{
  "model": "sound classifier",
  "dataset": "acted Russian speech (Dusha)",
  "train_examples": 26041,
  "n_mels": 80,
  "hop_length": 160,
  "spec_augment": false,
  "targets": ["emotion"],
  "arch": "tdnn",
  "stem": "single",
  "optimizer": "adamw",
  "beta2": 0.999,
  "l1_shrink": 0.003,
  "steps": 15200
}
Rows from block 6, named by matrix and row number. Each number is 500 + 40 x the weight over the matrix's rms, rounded and kept within 0 to 999. All counts start at 0. Numbers have three digits each.
# conv: width-3 conv (model.blocks.6.conv.weight, 192x192x3), inputs 140-167, a 3 kernel for each
conv.16:513497533428429467495512534497503502492513510511488454534506497505511499490485526455509482493507506425363476533455388459503550426409462498494518540497500511513495454496524437464503499500570553550587492488495494406467490469511474465510494451412511489491
conv.17:486475497500483453504470452500422458537511473440378306488557574531513501497456480537537497510551555501519497525500493408438486532525506522510512494500513493468458503508491495498469496485484498452476500453496499520504535528503485407376519500496475440484
conv.18:500436412495513517564500491527507496461508533514492474477557623601521450421370474573518488482524487498480516518480480393457499478508536469498510504495481505476418524529501539511473514502499521516539496482466552584541557545516565497456466478516582529480
conv.19:512557548505535564500495490519517567498356371550496507499500570561550551501503549533511521499487462529568509486455524454466448532546470536532488405485547581538503568538483505495484483488564489503507558518433430521538549534448484491502530482496533489514
conv.20:539476460478514531554527517459501514517495439531503543564564527506528508505540511456458465512510514496494476526507500514500407494501500540549534511506501555553535511461481571541527506558509540531515500469436437379486566502529502533503500483501524588506
conv.21:499494568499479443505502499449512499517500481479449437505494515499501492443500537485497467457503513515411406474471495446470515501536534493502501488546493500531528472466443497497452518473401527520502500484491422477517453481491488481496487485480486497492
conv.22:422471562437441496369488517493457445506520495438490463586533505546551443531556500600558469468493482445508629533518497559584507511473482421518509558508514489500480504500522434420473496501535465471495403494502464469488488495462533526523550532549424446396
conv.23:553491492506498449439453427501536548508478472463513504545499494500509494493470457459529517483499488528526495462516487541430460527466500499485527378417473470502524451449500489451458498470453498484468494534482510513478507491439497487483497526593528534474
conv.24:481463489501511481505477462495531595512542502585557568489492438508501464518548533516535534486490484567542517504521496431438492521557569536546546498486419546490483436472502459451440393378386565519495573575514501530429480459465518486430559577496468425435
conv.25:434424490417463509515497509548493498458487528407397397521562514564560511465451550532499493488484490531477505542501435383514518503485485473488500512525497534508431515494446496486476542504482520498461500448456530509544538482477570513432448495503507464452
conv.26:520547553520504465398420479500544514493469497520523517481459552577531490503499536465421375495498507522502488475464491505482480491455443493513498507500496500500530552538471493478465495496508434443450511496450466489497457485487416482505528457446499544561
conv.27:495490499521521519461495500504469425568535493497481524467469472450481504527573534512519531422452473470490539446496502505428429480442459459436465499522508485463476514489498507527521472502496478481499502504484508546493497485500482519502464398407459504484
conv.28:528562598497502518497463502459429493450463496583515520520507509503506548508469423458429468518569567510576516499447463408439467455439469498568548482500529543521522471499466498500488515510500502492480514505539491496488499521579490492499476440468556473377
conv.29:517516501467459449557558520481458502465507518532536572521517476518500503484506518520504504499506500400359424510528513487488517506512489542528519445482476510520523482437438507507512504529513544559499509502503522500469484506508510548503471412447473484530
conv.30:464499587493487500468517530502505500488515526478491474493471433523472464495588546373425415519544469463472500503469473513537515500497522507566542487522543445488466519468469499497496522502501499506567489495547509504511447499497481495519496413436497435492
conv.31:473501498526400406407419479391488534556476447496481505499528522573492501519474497497487498457507531486493497503506505609500409508526457476518496469379476501551517523531472430466484502499497505495488473465495502454381496498445504511500517509535514466457
conv.32:490504538501506505530563534492527523439508556485512504490471460556450461503466499489406446500471453522478458492516499493566573429460463503557485539561575487478508499403411460451478502494496473465485497500517517496507512487475502545540523488489468495567
conv.33:496506509544558510483524501544516500511528489546517507455432452446404431445494515487500501444479526505503507500478492500532508458501541367406479576481356490483454389382439479498511491482495441486502502509508543588508518512514497508501512496497474449444
conv.34:467482505547516540496488500467524540633517448522464472522546528526487536527506464494488507501507513481488501503546524483504461538502518480470498419446533552478501531520486549518471511458410497526512501469493447459502512513554500489464510562543507532533
conv.35:463472471503578608487470478510500513522452422604527385505516511505499524474432435459521472486552599498593643497461436445460504488500529501514498500506513556460424507518493520550513532509503489444496513500535509556542546553557515464432475512560525434429
conv.36:453429501499494487487518523505531594486517533559551508522498498458499486552465393454449448509504502487433435415495520454500518550568562509503498458472507537500484573503494526509513500487468487517468453502485497503499418469530443491465462486498516530546
conv.37:545579554538522500511506508508477445478541504516506521502499508509536517474523555518527491505472520581500492551525518568602543491454462572516537486493539545508492527519500500446496427451497505491475511503500498456472516499542499535564551521500499498500
conv.38:538508518501468439559567506480502512492459403528536572523549521465507516503539543449494522483484514473483522524524524494491500487459475500548557519554509495474466506482486506506492502506492500507523495514515478403421539550545500540544493487505539525452
conv.39:573510423452446468498474460489470491474428480404383461504574577555561522453460490509537471499506477554557531484464428483484499557541499500525565514527553528500471504492509501493461498492435545479407513496443459511496492423468533496420512459448496482445
conv.40:395524609444495496490479445502479497468437479542503486443454527488507514471500512466495486454407427481489506483501532482496514507480480623503475453473520570561473568536504525503478431486516536515500499484448434469508528472427464501526502504540520502526
conv.41:535512500446519559523538539460487449488504501498502499564440514463501534532487513512544526528520508505479422463505515485428463499508478516497484397497534468558564521511516578504464506506523558513499389395430464473501527571551480527556485500504471460492
conv.42:503541536533491459498506493557523529500501515519503466561509498458388418524477449483501470531503499478497502465498496497512524554557575465484461494516506493490486469492483522482480493458420408445484507497496501495513476504529415422414536538505537524520
conv.43:449490463485412432499513512485450478441475566473521448480460476518517503515496465499473432495501505464487500526502482504467419456435473425465495569503488473474449562506488489497531555538559521531568490552585514477433520499489530497494528517499520514536
conv.44:513505496481467489500478479507501488498523571501471474466501454475499534481427339496472504503518514588573456539502525571515480503490490532574521431521512503500501461472477463447485532529473543515473500501519498487439476500500515482458550546554500497500
conv.45:466476494480493498507482488490426384560500454398363332516490482522494501535512505382500530553578565478519505514540516522525489484515522503478493418452430512485518513492479480498432496536534471520536486501526503500489538551498457432434517490458528502501
conv.46:422472511498504489451404492505527548493511561557537507512511568464482488541467468430405371467461487500537536485498549519524510502517492561530501492477501542508486493516499554569500467472479518536520475484409465495500488446479461491464411495551499494508
conv.47:496467493505539513586527498488496471506512474528501490505506492470466487520502522494522493439502518516507545531536498437493518475462509524544501505470492472495490487472468524477460484517437534485551499470485444467499517529515499490484526518527519497481
conv.48:422423463466475504534524501524503500494477429424480491501488513511505501483500496499477474502512503533526527459460498450490472493448442464506527471504590447440470540500442445484496503507543519499532508503501475500508434457454470467498472483491538488497
conv.49:502476440514513497507428447519541500470454476481492470425483457446466519486431430470521547490539551525527508441423490558484497441458502474495489453451401460416397433488511393349370450499492500498480557507520542556457536504486354345426520537537497501496
conv.50:532493452485507495498501497499463501513517493524552558481478501430497523543573529514523504482453498499506492503551565557537501565551507519523532417455497492501499524493494498523545469387389511533499481503510475486497511523517500506505494496518467503499
conv.51:422460485502506456491498518511503550473474491497509536510521498520495465534500519508445400467422500448462474460477485531516493466494500504500471601544521537494487480487483480465498493510499397473510445495500501500477529476437475512501501489499440500558
conv.52:462444455478446447510503492501514444504491488490499466493499563587515522395499510555523467501561510519495492587620534446423436483500479499494499520508565516501488508443463516498497488507549522554552538549516531506490582561482476559542575516546567504448
conv.53:513509548486518530411426500495440495493482489474391423490498480460475552471395471429449472572589533566531504529536483499514468378496454528501532451474520501471501537526485472500501523478500526494454405485560484525508509519533523466480430498454496498417
conv.54:622548557528564514493466502521533495511505503499493505469444463511548464470503503517519509475461473507485497499479478494493529525545528464472486584504444573527493531500503523502508512525515495414445464502495563511466490462500486472483494497476503511499
conv.55:494488508516508485449466501484501522519525492517510495497515518458419440491467494468444499526489500498506499528549540510603595469482513516486432507505515556510510395398460501397430462488499442480528488497544505523516572563525496457459471501487448466502
conv.56:484485495455500520493458466502523527520524494499496520503527574548535479513512526485504501474504603501500553472500479500493489503487467461492502565531495487432490467434437510525507516499445509510522491492435499504562417511546510493478475476502558547489
conv.57:502502489515538473505457501553501481507497493541521495550572568500528552456458495525502469534487497495391347425508500515536558502506513602425442529550561519546579527511524455501505465476485500502512423401473458471551455422477477515491500565517453455508
conv.58:430453497476485552435459476424460501456501513446431393488516490520527525507443415464460397517568504510477459517446460517511484454451414497502499503536550497467439543516481491501497535500518475461373387460500555525510522501494495471456479499540503432499
conv.59:481549560433459478476504529513481486494476485497503502495500486482476488500489501464418439524520521579504487467479505449537602420488495567512498465474469539552526484486533472409485469513545508442497441451518505507504566498465479499533489434435514498444
conv.60:550498511547503494444491529484499511466416369504483450506521550517485480490540581564513500497470438451475501478454479512471435497502521506512494489475476477445468601508434414450487482408430446469507517499470534575559506511496403376437458438502543541501
conv.61:506513510531517514523528499497499464497501506561517545474442390486441487521576542550509492478440459508520503446490548498532571544529554507538603451450498470500488446458460499513539445419403502550602597493477476493480478523529498587602415454484497462437
conv.62:443503503495450407484458483532523511563547494514499493500530500470476518524500480456481486488525603524559532550532493524561481498561499523564503489441474475490483498466501433484415480463454490503450423416466473511500501547569496482447530503499486491505
conv.63:485491446530474472453506562486501533534477500471482501494449449512457400505481466560564590491497455496458445496505545473473462471472484404481495527487488502555575501492508413496525525513540483459443490443421501490486479451540465496510415420384458481504
conv.64:485466509455509567525500503482521498501497502544521511426490545546506504519506530481504438542513498514448454530530525473499552500508561523533462509506509505521527571552458519503503504499508490447531405450495355396493497507517486484530582540495537512476
conv.65:506518566491438466539500514479493498507487461541540503458474502500510570511476448400415357520504494473407402468485510441469499448496524521518505466482508567554551523487457503505513501497510502491499515526511451436480492508526486496508476473498558519506
conv.66:503556490462395407497498499511524525562566513426403316579591481486517538553480452490483528484491517488499551560511507485487506589570544531549505497509498503500468484421498501486466502517509551501486493499517511488459494511500552450433504515501496514603
conv.67:491492456457437447478476501456468477511488504512469532502517478496496403477514491539528509521481457409508594483498478524506485524472409476500443621441478534459487498533497431454491504496496437474437458495493461495524418367436522509500406548584478602539
conv.68:504520514472500512526524524493499500501487485487505561432497524456478502476489442481495498472455484569514506528516513507535519487448460496494490417494500429437490521536505489506489486493501499500549477474506431429467418475483502501504456487502477472485
conv.69:504513505556539499483447487444469521497438342389449464499492503567526532521525517502482473495478475589541525532498502497506499460452522501505488515538534501540545551551536429450485500503548474479486441444432493491464527514473490488547505487491490418485
conv.70:481578568498504500453485533527520487482501493497494468469454469464402437480459504484505496500488470418485525493481492577521501418493498502498507519509492489500513453446465502495476501537529437461503480525590517515502478500519511513525441479477506507547
conv.71:523504493525501475489516533447460490449430478505549587498441464453464468517509496464469520439446486542556523498494501476432347353393469510514405550508503527489496568538529480486511503487501487462466413478500482433457319400429508497516522515522506587590
conv.72:444454466394469507485503510538512542429456521472499531472493477490529527523542526515515447456447428414426500456504518499518542401452508497484464511522501533513500588526507476439428491498517510499500435480481480514502508472433475505518498498521494407484
conv.73:501505456445380443587512482509537518508521544428428393490544599554541531509550521633543509494511471558532480636570549484471500568500490463502513531513550495502500461433452492494476499561589554542519510502480487488500511521499572522505502524538512491441
conv.74:569506544528541502502493513546497512500471437517463496517504525575539537403452502530471448458507511506500502459443464470501521447506530501493500498539546603496501567531487416469534424481498468495516512500471527555510541499483451496509504446508471511517
conv.75:467530508539532505461443448457520510483509561433526538414368440482437459529498464483494497495500519441476463390439458540556518456496531463507527501499417456460497487480479492444444474496500533607623482462494482426466499519505410484497491477495462510531
conv.76:475469501495498508524515507501491505500503522502504473518515535514504500517541540599570527530497477491506478532605573483489473540521507506538515520533534487502519443457449559574534533513512513560542534559520493513555500528540583585515491501503430498506
conv.77:452471504514559564496510532461513483502523561373436448512442454517520559500525515475445428488500505462456457473452482616577528494440422508542499501496513468501530481465471532526496469490498567582636483505590496512534476488475494502528500468479521497495
conv.78:485492484499500488431479444483384394500435434526550512484494498494489505499462382461449485501471515487522466491504533507486501461483524534471484510480478493482501562562581488499523505476425500477441501474489508531570518489519487488511512473488536577616
conv.79:450501503511547546482453522480492481528493463483451486499472475488497508408442491458452483513496495491518507490486458486431492436514546500469395491489423497492491539526530478503533461502501510464462463511514523511458563507509446505469511536506457439500
conv.80:471418496487485513498462397535502439490513487443531480429495483484484487525484478494497493516517512468447432511504536495499517502501513507488472534493480488500491548515550414430459402398384522491483383384424498561531531596567478407432556516510470474455
conv.81:485514486570531518525512509456462476489464425493441496489514530524511490503551612543599536501492508498501480525502461512550492493484500498494546508515489504478473508493458534517521455429466522486467524506524555499444527479512484510549576534492482495506
conv.82:479497517485535570485458503434534502379472508468530501458467472408500513512499451482504467534494441515500465473513508566539490572489386508531453447477501494455473527528547517592528497516506596621543393477527510506478493490505536559490422463495507510613
conv.83:489499528477502527530533467526543543489532527515487506508495533512534487483500588499504505560496502505488521515540518512520497539496496480475488517476461532499480504591496513485495505503535511478513419463474489470481505470503491506546449495515497501491
conv.84:364484530489508497489484453458421494498400439541493447495526496493434466506512522445401444469452478513570579511493512519531435442434501493611564506474522517498484560595499483506529525524526468542568444431431518502449542527497537529583487472500492469479
conv.85:451485512513516482488472511471485425511493460476471440459494487476459513602523430497501500483523496410499539543512448619571480547486466484494483553508500479500490428423495429484478433471489447485509409415517485511504483500505503483491405357399425475550
conv.86:418477461498510498510554563448494493494558513463486498496463476503442476470492490451427396440461454536500506539496477497565590481490453499550520555539510410443480503444384547503480504476503518539567505500503496536540469460402502506506497477485496460510
conv.87:368394479465514516504430453520505515445425478505499447447471497504515444494465431417505507530499493434469465498485538503465474552528484596482461445477502536422403549500486526497503499506502528498482474479518538549509615535505550492510473497579496482496
conv.88:570508504560556547494503540504488498464476494493501497573536530541545510449494493525565560463489486496491484487418431455474497503535526386479526545578563492500510615577571486510527498466469502504547496481475512521560497503491452438471508508516515533532
conv.89:498456447453508518571529507534536499473527558501490475440555571630574468473483500528543501498524539516490499504465458467500541489496493473499514587564476494473454551510472522489429532526503499476501500485484506523547482466459516460479428504507556504398
conv.90:595526429483472467559502484502519502495502482482488495615507534511533502517427411520565561474557585587535487503488498501498518477459486544487494451477516466441499517564543518541506548530512582520487499519503495499519531501481513506500586508493569511453
conv.91:511520510441492487439425453488473501465477505483485521471458511505470503491466448489509466566563595553564527504439450460433461408491424502491577538492487519492494505557511481514538494482509580481432499435493496495501474488581554505486444428485551524531
conv.92:478423461506485453502502534470464454425425388457462470505455487521543535491536553502525545455457449438487500548517525551490452492390480364478484500518517502508511496469482418417482496470479387473477485489435590562502587491441479494513585526528503463481
conv.93:559532433502422413498504529424451462439501498573459480542504507501477510500464429519536501427456453563546499506474442498499500540578514462515574465385468522500495603535529489530523400468485497550550516492504505439485494436437501508491391409420535524499
conv.94:559526417485490492420446469430468486502467446471445462538517510498540502505492498502506563540499475544509432503533511527481464463499490500480469496566512493529549589540506498509504505498501490504505389467552462466491502486412455489493559531523527512510
conv.95:434434429506523513475500517443457517442468515467495502540483455473503478438468500471487482521532501529496468461511537492469485498502458393434474507494515490508545526551553495501513473511568515507500475511525489451380587547501477508498534505495501480453
conv.96:456461483564585513477481501489489503485498534527501506454471497445468462514423396486393351495488474417443424422443496495515517500503515521506503546499490492524516500501497520515532478510487483501527481479510492492524483499501465506507500486511495492564
conv.97:516498489445403436543549540602506494473449473518489502524481499521502514469537605528517457503457500370453467504521521473458542474508507551448488473500528544494481503482389480473496473500522512532549555525531487432448511457465439514505494484500507515522
conv.98:499560530549542535567544525532504504538503465562511500387430465449485521533590546517507491414415400448466439459500530550585612498504552502569589424381400500501514452456461501510519522501459513560570596546492452452420472489496497509509428395450432493492
conv.99:437424499469523541498505529424495514440481487495530577502510520484488492500428439377456447484501497536513523501424449473499502575503515510550500536528525477501502559549503573484431491478467560473495499486502395422501471493503491465440489451489606506502
conv.100:537591564496471456507507501458398419449496528587504496501504519480513538429420470450493506483500497497527502485482505538545498535570552538507558476479507580500519590537485511545567445477472527519508459496510474457455470469507489499505503498517600510498
conv.101:547534519479451425480429433533506478516502495510499484450511503499500451485451421482499502480491498505518506327412409455468528548488496513498508421423422534511491518483488473503461435432440519457394556513471449496445473501480492409413420468435522546494
conv.102:566496436512409469535575530537492522443494547501545563523555524562542502531503488538507436472498489472451515544569498449481543516500494502523504575546501482487515471456477501501507481523519503498483528532496500419484526492506533584525499501483491501526
conv.103:544546531497489485496501518512504477494520499484460418533515506511490461433478498393426385473519476500529539505453477506520536520576546497499506476530494463437477474453499486474493470500474493449480464482504507513472467469470462464472485436462576493509
conv.104:452499503504491478475473457507492523472493527496488497505541553531515377470517531528493402490453449382490579542505459461516520566499499424483563631552509577504434500515532464468518429411500373456540452449433440481501501479476516498539510560529487500504
conv.105:545567522496463487521501449461455424517487497493497526537472385475433497533486500505502507527501491578588507452429498509491503402482500548521503485493477449415511511500528477490479473498516560569485409336331442427459472487517522505502457488491545471444
conv.106:458520531505496498506557528485500527497496506500501486461501481569520467500549588474483472512506492480491536458443404441506486471474512506628575561474467524505479497502499502511509465482486526533534497499519496510488513493412551535531464424451446414428
conv.107:470499504428454511458496497494445470490506500453429353488492499499482498499481438458441476496529519461483504512506487467504501457463447524500499562584553510454425523493485459495497515492487470424439418472520523496499563508509491471463491493531445465512
conv.108:499571504503479461538509500548474438475471509536514508457448462446454500516479452501496522446424473438505498495525594453492494478490479605522493498498432516517502548518525495498490477498484502492492496493498482525533504479513468528551508573579523482478
conv.109:440414491510465462492471423523498494465422447569529497429481543528518458485432447503451469433435511475511488487551524493500474456528539476530508513497502503501487431501458480478502462490490488503520462436446497490489550520510405432486557514517490492515
conv.110:473499513471506502491491430539508478493476496523541568470487497501526485496484492457466431496446504489483497474500507466552564440492492630470472506497506575541520481496517407471506501500527516442428498477443511548537497450431516531538405454489477453493
conv.111:502564546508486485456453561474521500419479539492533544496544518497504499559549484581547507540531531580534464484499494607515500496443432548554526477486474504581587491462480536495479475532548486438455488496501484457406522505549539538501494554575426477527
conv.112:555542550592558509518514511497475492535497471502493548500521500592540517511504500523473482511500502374476517551558495496519449511541543491465522490438443587536509436378440543491501462508512430462476513518500507494510602487466501540515511487477451445508
conv.113:550502499513489468479496520440430484524447478499494500528520504407462505501501483500505539651567516519557563488514481613461457501463486519517521395444500506539562513490529505499502530524532499543547514513492490467472500504504491501509474500503442488499
conv.114:488486489499501503495494508495421464477447456367368462509556582558522512443505554504449429503483502496457501501479420455512508530490461500460502525514518499477490491467475537512500463484461562502529499498508501545549534486484484455461493432474440443445
conv.115:475450504506541530482391406499506531475491454500513532493508526505496473518506496395410507533567507529557542509537501527522517499491506509552497389479516482494527526501444514469413508480433471443425502477475457527505528517539501500477611526479476454504
conv.116:557540517512499506509504474558527545537514515555536519484484501489507509474495516498504552486500498525460454488480496451470547446495574563512524520522488495515537378493541403480499490492450491488497581539497460477484495500486505488488525501497363496499
conv.117:460500503454501496468495493526491435560546493444458413586579486495485458548538515485485499496477500467489535495510481487552507535522512555529481499527524412447440500498499499479486525414422533512472449504524463503477519533535490430467473497494491475504
conv.118:459505524505568522488519532516493474425502537514501500501538498586566547474491500462484473506479475489505476477468461469499484439493499513477489541581558523519512558541515501503513507514501571563563468470497536541513530500452535515460410457493516548524
conv.119:482501503498459465454521545609474368486479466503507509501508461498482484479497488561541435519500459484456460497566551495493542510521512508469453479507513494444459488506501525485475472525567530518509506523501486447475524477473480536536524503461516505500
conv.120:507524537501465471501513542470524468496498499539545530541464464499509501513465492424501442516501503460481387533487451495474510441441474534563532491470484494525500590552496503494465463493591500486522524522514502433467517513501453494509600525463549528496
conv.121:491521561463547555502506512486491526466516534520511485524560559525556528482466474499502508473484487522582530386417501589556503470453469654564498410473542587544500495509475553526521496465488490485470455499509562580502579544485538501499430503570450507502
conv.122:560575469511485499493516436466473472478455468468488502504441439461487497580559496527497501540522526570506474509521500604528499521516496497508491493474478394416402526488499519529535381436434545523497433482530512479476506475416471459499414459501507525519
conv.123:484526564490524511492481508475524488494502498426424446535544488497498506529476499441494564512508507504547555482544506553517446483514518514511501478508511530532552511482518519557503501530546510571553366463519489491486504463486479498520443501498503498554
conv.124:519509492520531538480504535473498501501464483546512466534517543506580597446392440509500493576503453473502496490508469521539476493498471480438473466478502547596547468470538501494467495546531380491499466500513534493501587513492431483460489488480423522532
conv.125:579510493503477449538517555468464429462465500501507534567546541566554496405444515519523484526533498488510504512494486541504513526496481521517507433493500536536515588494477509455459504515552485501509500535501518480471525485476461493492597512477561519497
conv.126:414447523497501496479522551489578559483516552571508555475508497485451484438470495484415372501449441503508525518507502489462501503515485480501503417460503561538541474430495509457473494517521448516603499508514504491505448439468502560546456457466466488518
conv.127:459501500542528478501500527438485498525490447505430403541509475470500559527496502527494497536525509466519511492500513539571466503513498434438487526472487500496484461446507491482446469524563440482502457499512529500486550486453386467476452504502396396499
conv.128:436462544462481482500518534533510504472527522434466452505548598500471481493517518482496480447498503488449506503510535507506514586557543501558507538554518452475496522460411513506471510471445500501506478496538494508504485504502454408437500532545482492513
conv.129:436416493534494496505551471503538519512571507530573575441475479478468443469503510487494473482471487521520500500553511448531548495491482453457504467487512524518507425439481481500505499497483438489459582547480483485511504465479499519494547509501497509517
conv.130:520593595478479513519515467531500537474456464528489501428498519511521504428482554494509474434395454512512495475483525405451539412474505595514429447450533570540494530539467507476506476495528492494505532512465450498524504480450467512526523499498585505511
conv.131:454482511416501565495475490436495527500500510501483497521499490508500500499452423499477509574556518498484495531478512586464466464451502564539433438481501499527565518512485500495497492499508503510505462486544511461484535531558504471533488500540535502405
conv.132:527531510495475468420412424500463442452444480529497458480542574500502492515511511500573478525537526526512491543535476482513504459497492586573550514556566509454501499620548538563507501452483487471471540503491503506486496462495542501516512505505519534489
conv.133:539562521510509499526500531480492498484450491542522502501489443499501471473440471494479458457451461462501488445494500460467515558553524534534547477480473503462468501502532489502517366475387498501547538487495492493496492500477410447492454439464530555580
conv.134:491501549461497537495489507433501564488498539500506522465459478503481501497401395420381419496515478528508502510455500504491516501440415512530485440527585501528504468431400552487472489492540606567556476492553420460482490496546491501508558517477518496492
conv.135:506501498506522500467439471467476477474468480505522471384438464490497481460481445488514511503520541442498502505493538566487458500495492449440505485488409507517488469496500384431417399387399466472495379346350540527503549551546435439453520498501488501500
conv.136:539571510475447463487497505512558505522517500496506527526498467499520511495498500485501489499501477502495427471480492525513438502506496499502527467454430506520548448392436487499535547548542470487503497508519530490442499423422453498498418441466503512523
conv.137:575503478437426463472538577514502495452423458461514500562584522489514538506509500461508586534522500607536457503506487419422462478498533507459441487527551500514498475435502402473501518501472530527510483495477443484503544527471467487483487474516476454443
conv.138:472428453485499502546542484492479529499508499548570500504519482499473498578533523507512537498520496387432470539540544527497500496495527540511478495501499557519503540520548532500490480457423505452454511521507505520514473510551510510501537590586526509516
conv.139:495485480559498498490501467517525494502500495552512443536520534495472463511520508512499519501543534628542471538543499523519501455459475492466493501507502523468476528532510476491497569530468502477452495498485521537562487496525524521519503518530494559534
conv.140:505511494523506436524511508513531468511431411481495467520501450469470507498517484438475479443453511523476511489463482506473467440475456471481501535507504500498543499504529499500484485486508516497496489493475514475449479479496494472496409461445486478451
conv.141:578582516542503480483437497416474481451439500465446475561529514497535567540500470503517547645559525570538491477465492626496453493504483505553537474524587505510526520458507489484455507529505440467519396481510502461479443423463492490476444497484492540517
conv.142:477465479508499478437487493539545556453483502425411417486469453474496504418465486487500505463446469424433504506513530460407423544565517493471465502501476537516474466498495498506494502501498509499458335374419439445455492446415508496502513506468489471504
conv.143:470499483472457492502518517496485488477494524494474495466490496479445506486485478504461471533507448535507547526513541504545523471489473451542507587518538490450500360412402467469471525545502409479496504497518419425499430498582507506513498477493469500451
conv.144:405496536478453505489511550491475470418461492395399339477520504600560492529513538539526468490518507495498570533444470495486471474462500510508464526509491486498479546509453473483498490559590431420483391403482512503493510501500558499507470467501502484500
conv.145:536496500432484541482476513540502500506496473495403499518527533494485504499500512582515490495501498495457423501509512479508552499516492521460453504512479489490518505458528520427485472470504495421441466493507515534504522490457479473499456421516518442476
conv.146:556563541506512508518468500477386430491466452500463481499497522468501544430422461452503510495476459654620508449487507487491491502488471484483500438493501465479535518541504501531520485486472500481507447420484448469448500504511501495506502505506513485482
conv.147:500448439453517506486419502457484517480508501550542533499504556413406499497455464505500510518542586575629501504451501528504500524438497555523505415442521528498516534509563428449491477460478448491483502472398543553496535497459483451476507523543481459499
conv.148:542522453533493479541531531418478482541501448504503521562537517578535531392435510454473452506545545516483493480450486484490493500525499443507602491481477540503537545516525495482497498493509452494556500501494519516479546549529448501488527483457513509509
conv.149:582472468531489473503499518532478503523500491456515563428426489545559488411478524519507490500549512528516493519534532523507532455457489444483442485490530456517543507511525407486519511501515335428450439463462482472502504495464412458519552497477495530516
conv.150:545597526495466445562550528510477481489484462508484438438478536507577589511502512554493432506493477543529517469477495545507517499466479504489514515500504536523488551528490500491480436502552511522577503505477499500514458421410505507496502510518493509506
conv.151:533456430474530598556548525508508487439472498516522504514496532505513520467497505502500503545534499499488485445448491501478471547519468503435475449502556528540520469487510581586536542547556511510553477490507539501422505516516534510477476431501525530501
conv.152:472472488515513474413444451496518522486465495413461475482492498573498484449431446451436472523526498466498501507542557490499502503503549496504543550519508502497503525566520396428500520486491504542533381435453499498481568543513467496474525496496444444471
conv.153:471481472506517507439496514504553514503509540447422393583590500579500490585524516538503516488471469417483530438506545536567544516517490595505445504498503621506515501463516567526520480501518493530492468499516543515490579504503552545507446500538406505564
conv.154:551508500450511529554520507475491478334455492480463489532507541543552490497480500492510506505503529499451455499497474441435522504501502498498489499579511499497488489510507537536497554516483507479484485510507494490513519469467500521533506509510499506472
conv.155:485489468448503500462416461538550461497546523504472443521546563513513496502494501528509498473508569486486501507493455449501525465457461502508578446453352472470444505486443513507499569501465483434499470474473546500526477423412510438446492506479554490400
conv.156:463501500479501536489502521574566519460443501483483503527507487466497529500496550495501499491496476374397426476514556451463566399443497562537477473468517515495494497515510499487471488509583502501459476426468493500518518497467500500547442461526506470504
conv.157:570496447444504529538503573522471444474483511499491477478462545499471495428472510532507511484453399562509473507478502535491480588503500427500524561575559517498499580507511503524525474489494509518581418399332516504520528515526479497511507501542492463502
conv.158:485499472514494399541520503500511528409491520530449430418425493440485503522566492511498532433404436467489438500519555471450455549554560444453512493464464492456475478472511519511553506494502499543553529504496518515505505494471529536529501465493512541543
conv.159:562508502421463512498510555505468484489535529430473426513527487480499485531547512498499507472498492565529489538494460505518506557505439614589512495553568513517475524476500592550550453441410564501502434441488514537546504504510566505500519493488504492487
conv.160:551533509554491500500526475503544515497557539511528574433407433504530504488486484485497507517495512500502532462481500496476528489498537398438511446503508477498520451477471521481475499509475436497550582607526509467458495487478507550530456481451355482454
conv.161:472444521479548578513490516473478485501482477489465467465510501532510497445452505517496495467504498453448468491487456465517559501479496507500478579504467521491410521515494504440431525506507539526513497485476501500524497471491525493509422513527497518499
conv.162:484486451521513496562507464500554543502558558487527539443472441362360420424502546486505505498553554500502508502498493515520532583495461346487492461480494391484499491452477555598513493514525504516536530503484439447442437521538520640524435500466450490544
conv.163:521502481465434431499510507500496513430446432501479493458476506436515520504542526581528488508461497460454500502503497520512551537500491506518542565492443497520496518448415554500503431485503505505540484473477475468546446437435517505509435491585527569519
conv.164:486501484436424481503495491507495504476500500360430424491581595611569503487480558536529497475462462497472470550505500440479525482470501539500495567541510520504494516479409413415452519499453528470499474499503496466487499500491521470443503568556500394464
conv.165:491562513546490494522563542571531403525429403517517512522494488497504502443510587464468449544530481461461477492508579546450444486527515553560491404391473506559502490508500558518501497531600555590559577572497498430426543571515520590568548482486463489482
conv.166:503532499500502538499484483490520530523538500507536490501493498504494502515447482515478422500509497385494471507517502476456491453483490510545538500497506497559558461491484531526580551520524502510499488454455423441466489518515509535558441439498516548561
conv.167:553562513467528572536510536393435505501502533464442458481522526544499537490450436385305304537527485547512500501496470508490468525499446454511517489502571455421419512489477499508513500446400508496509450472589486514505470550631494478468523528536458456438
conv.168:506469407495508500558497488510550508462526536522503536459517423486505494471470473522519498498487509544539487504516504511536567577497497396496537426506530458454439500504528492465449395428479500523515575500485507559478448498498447484542484507501490500493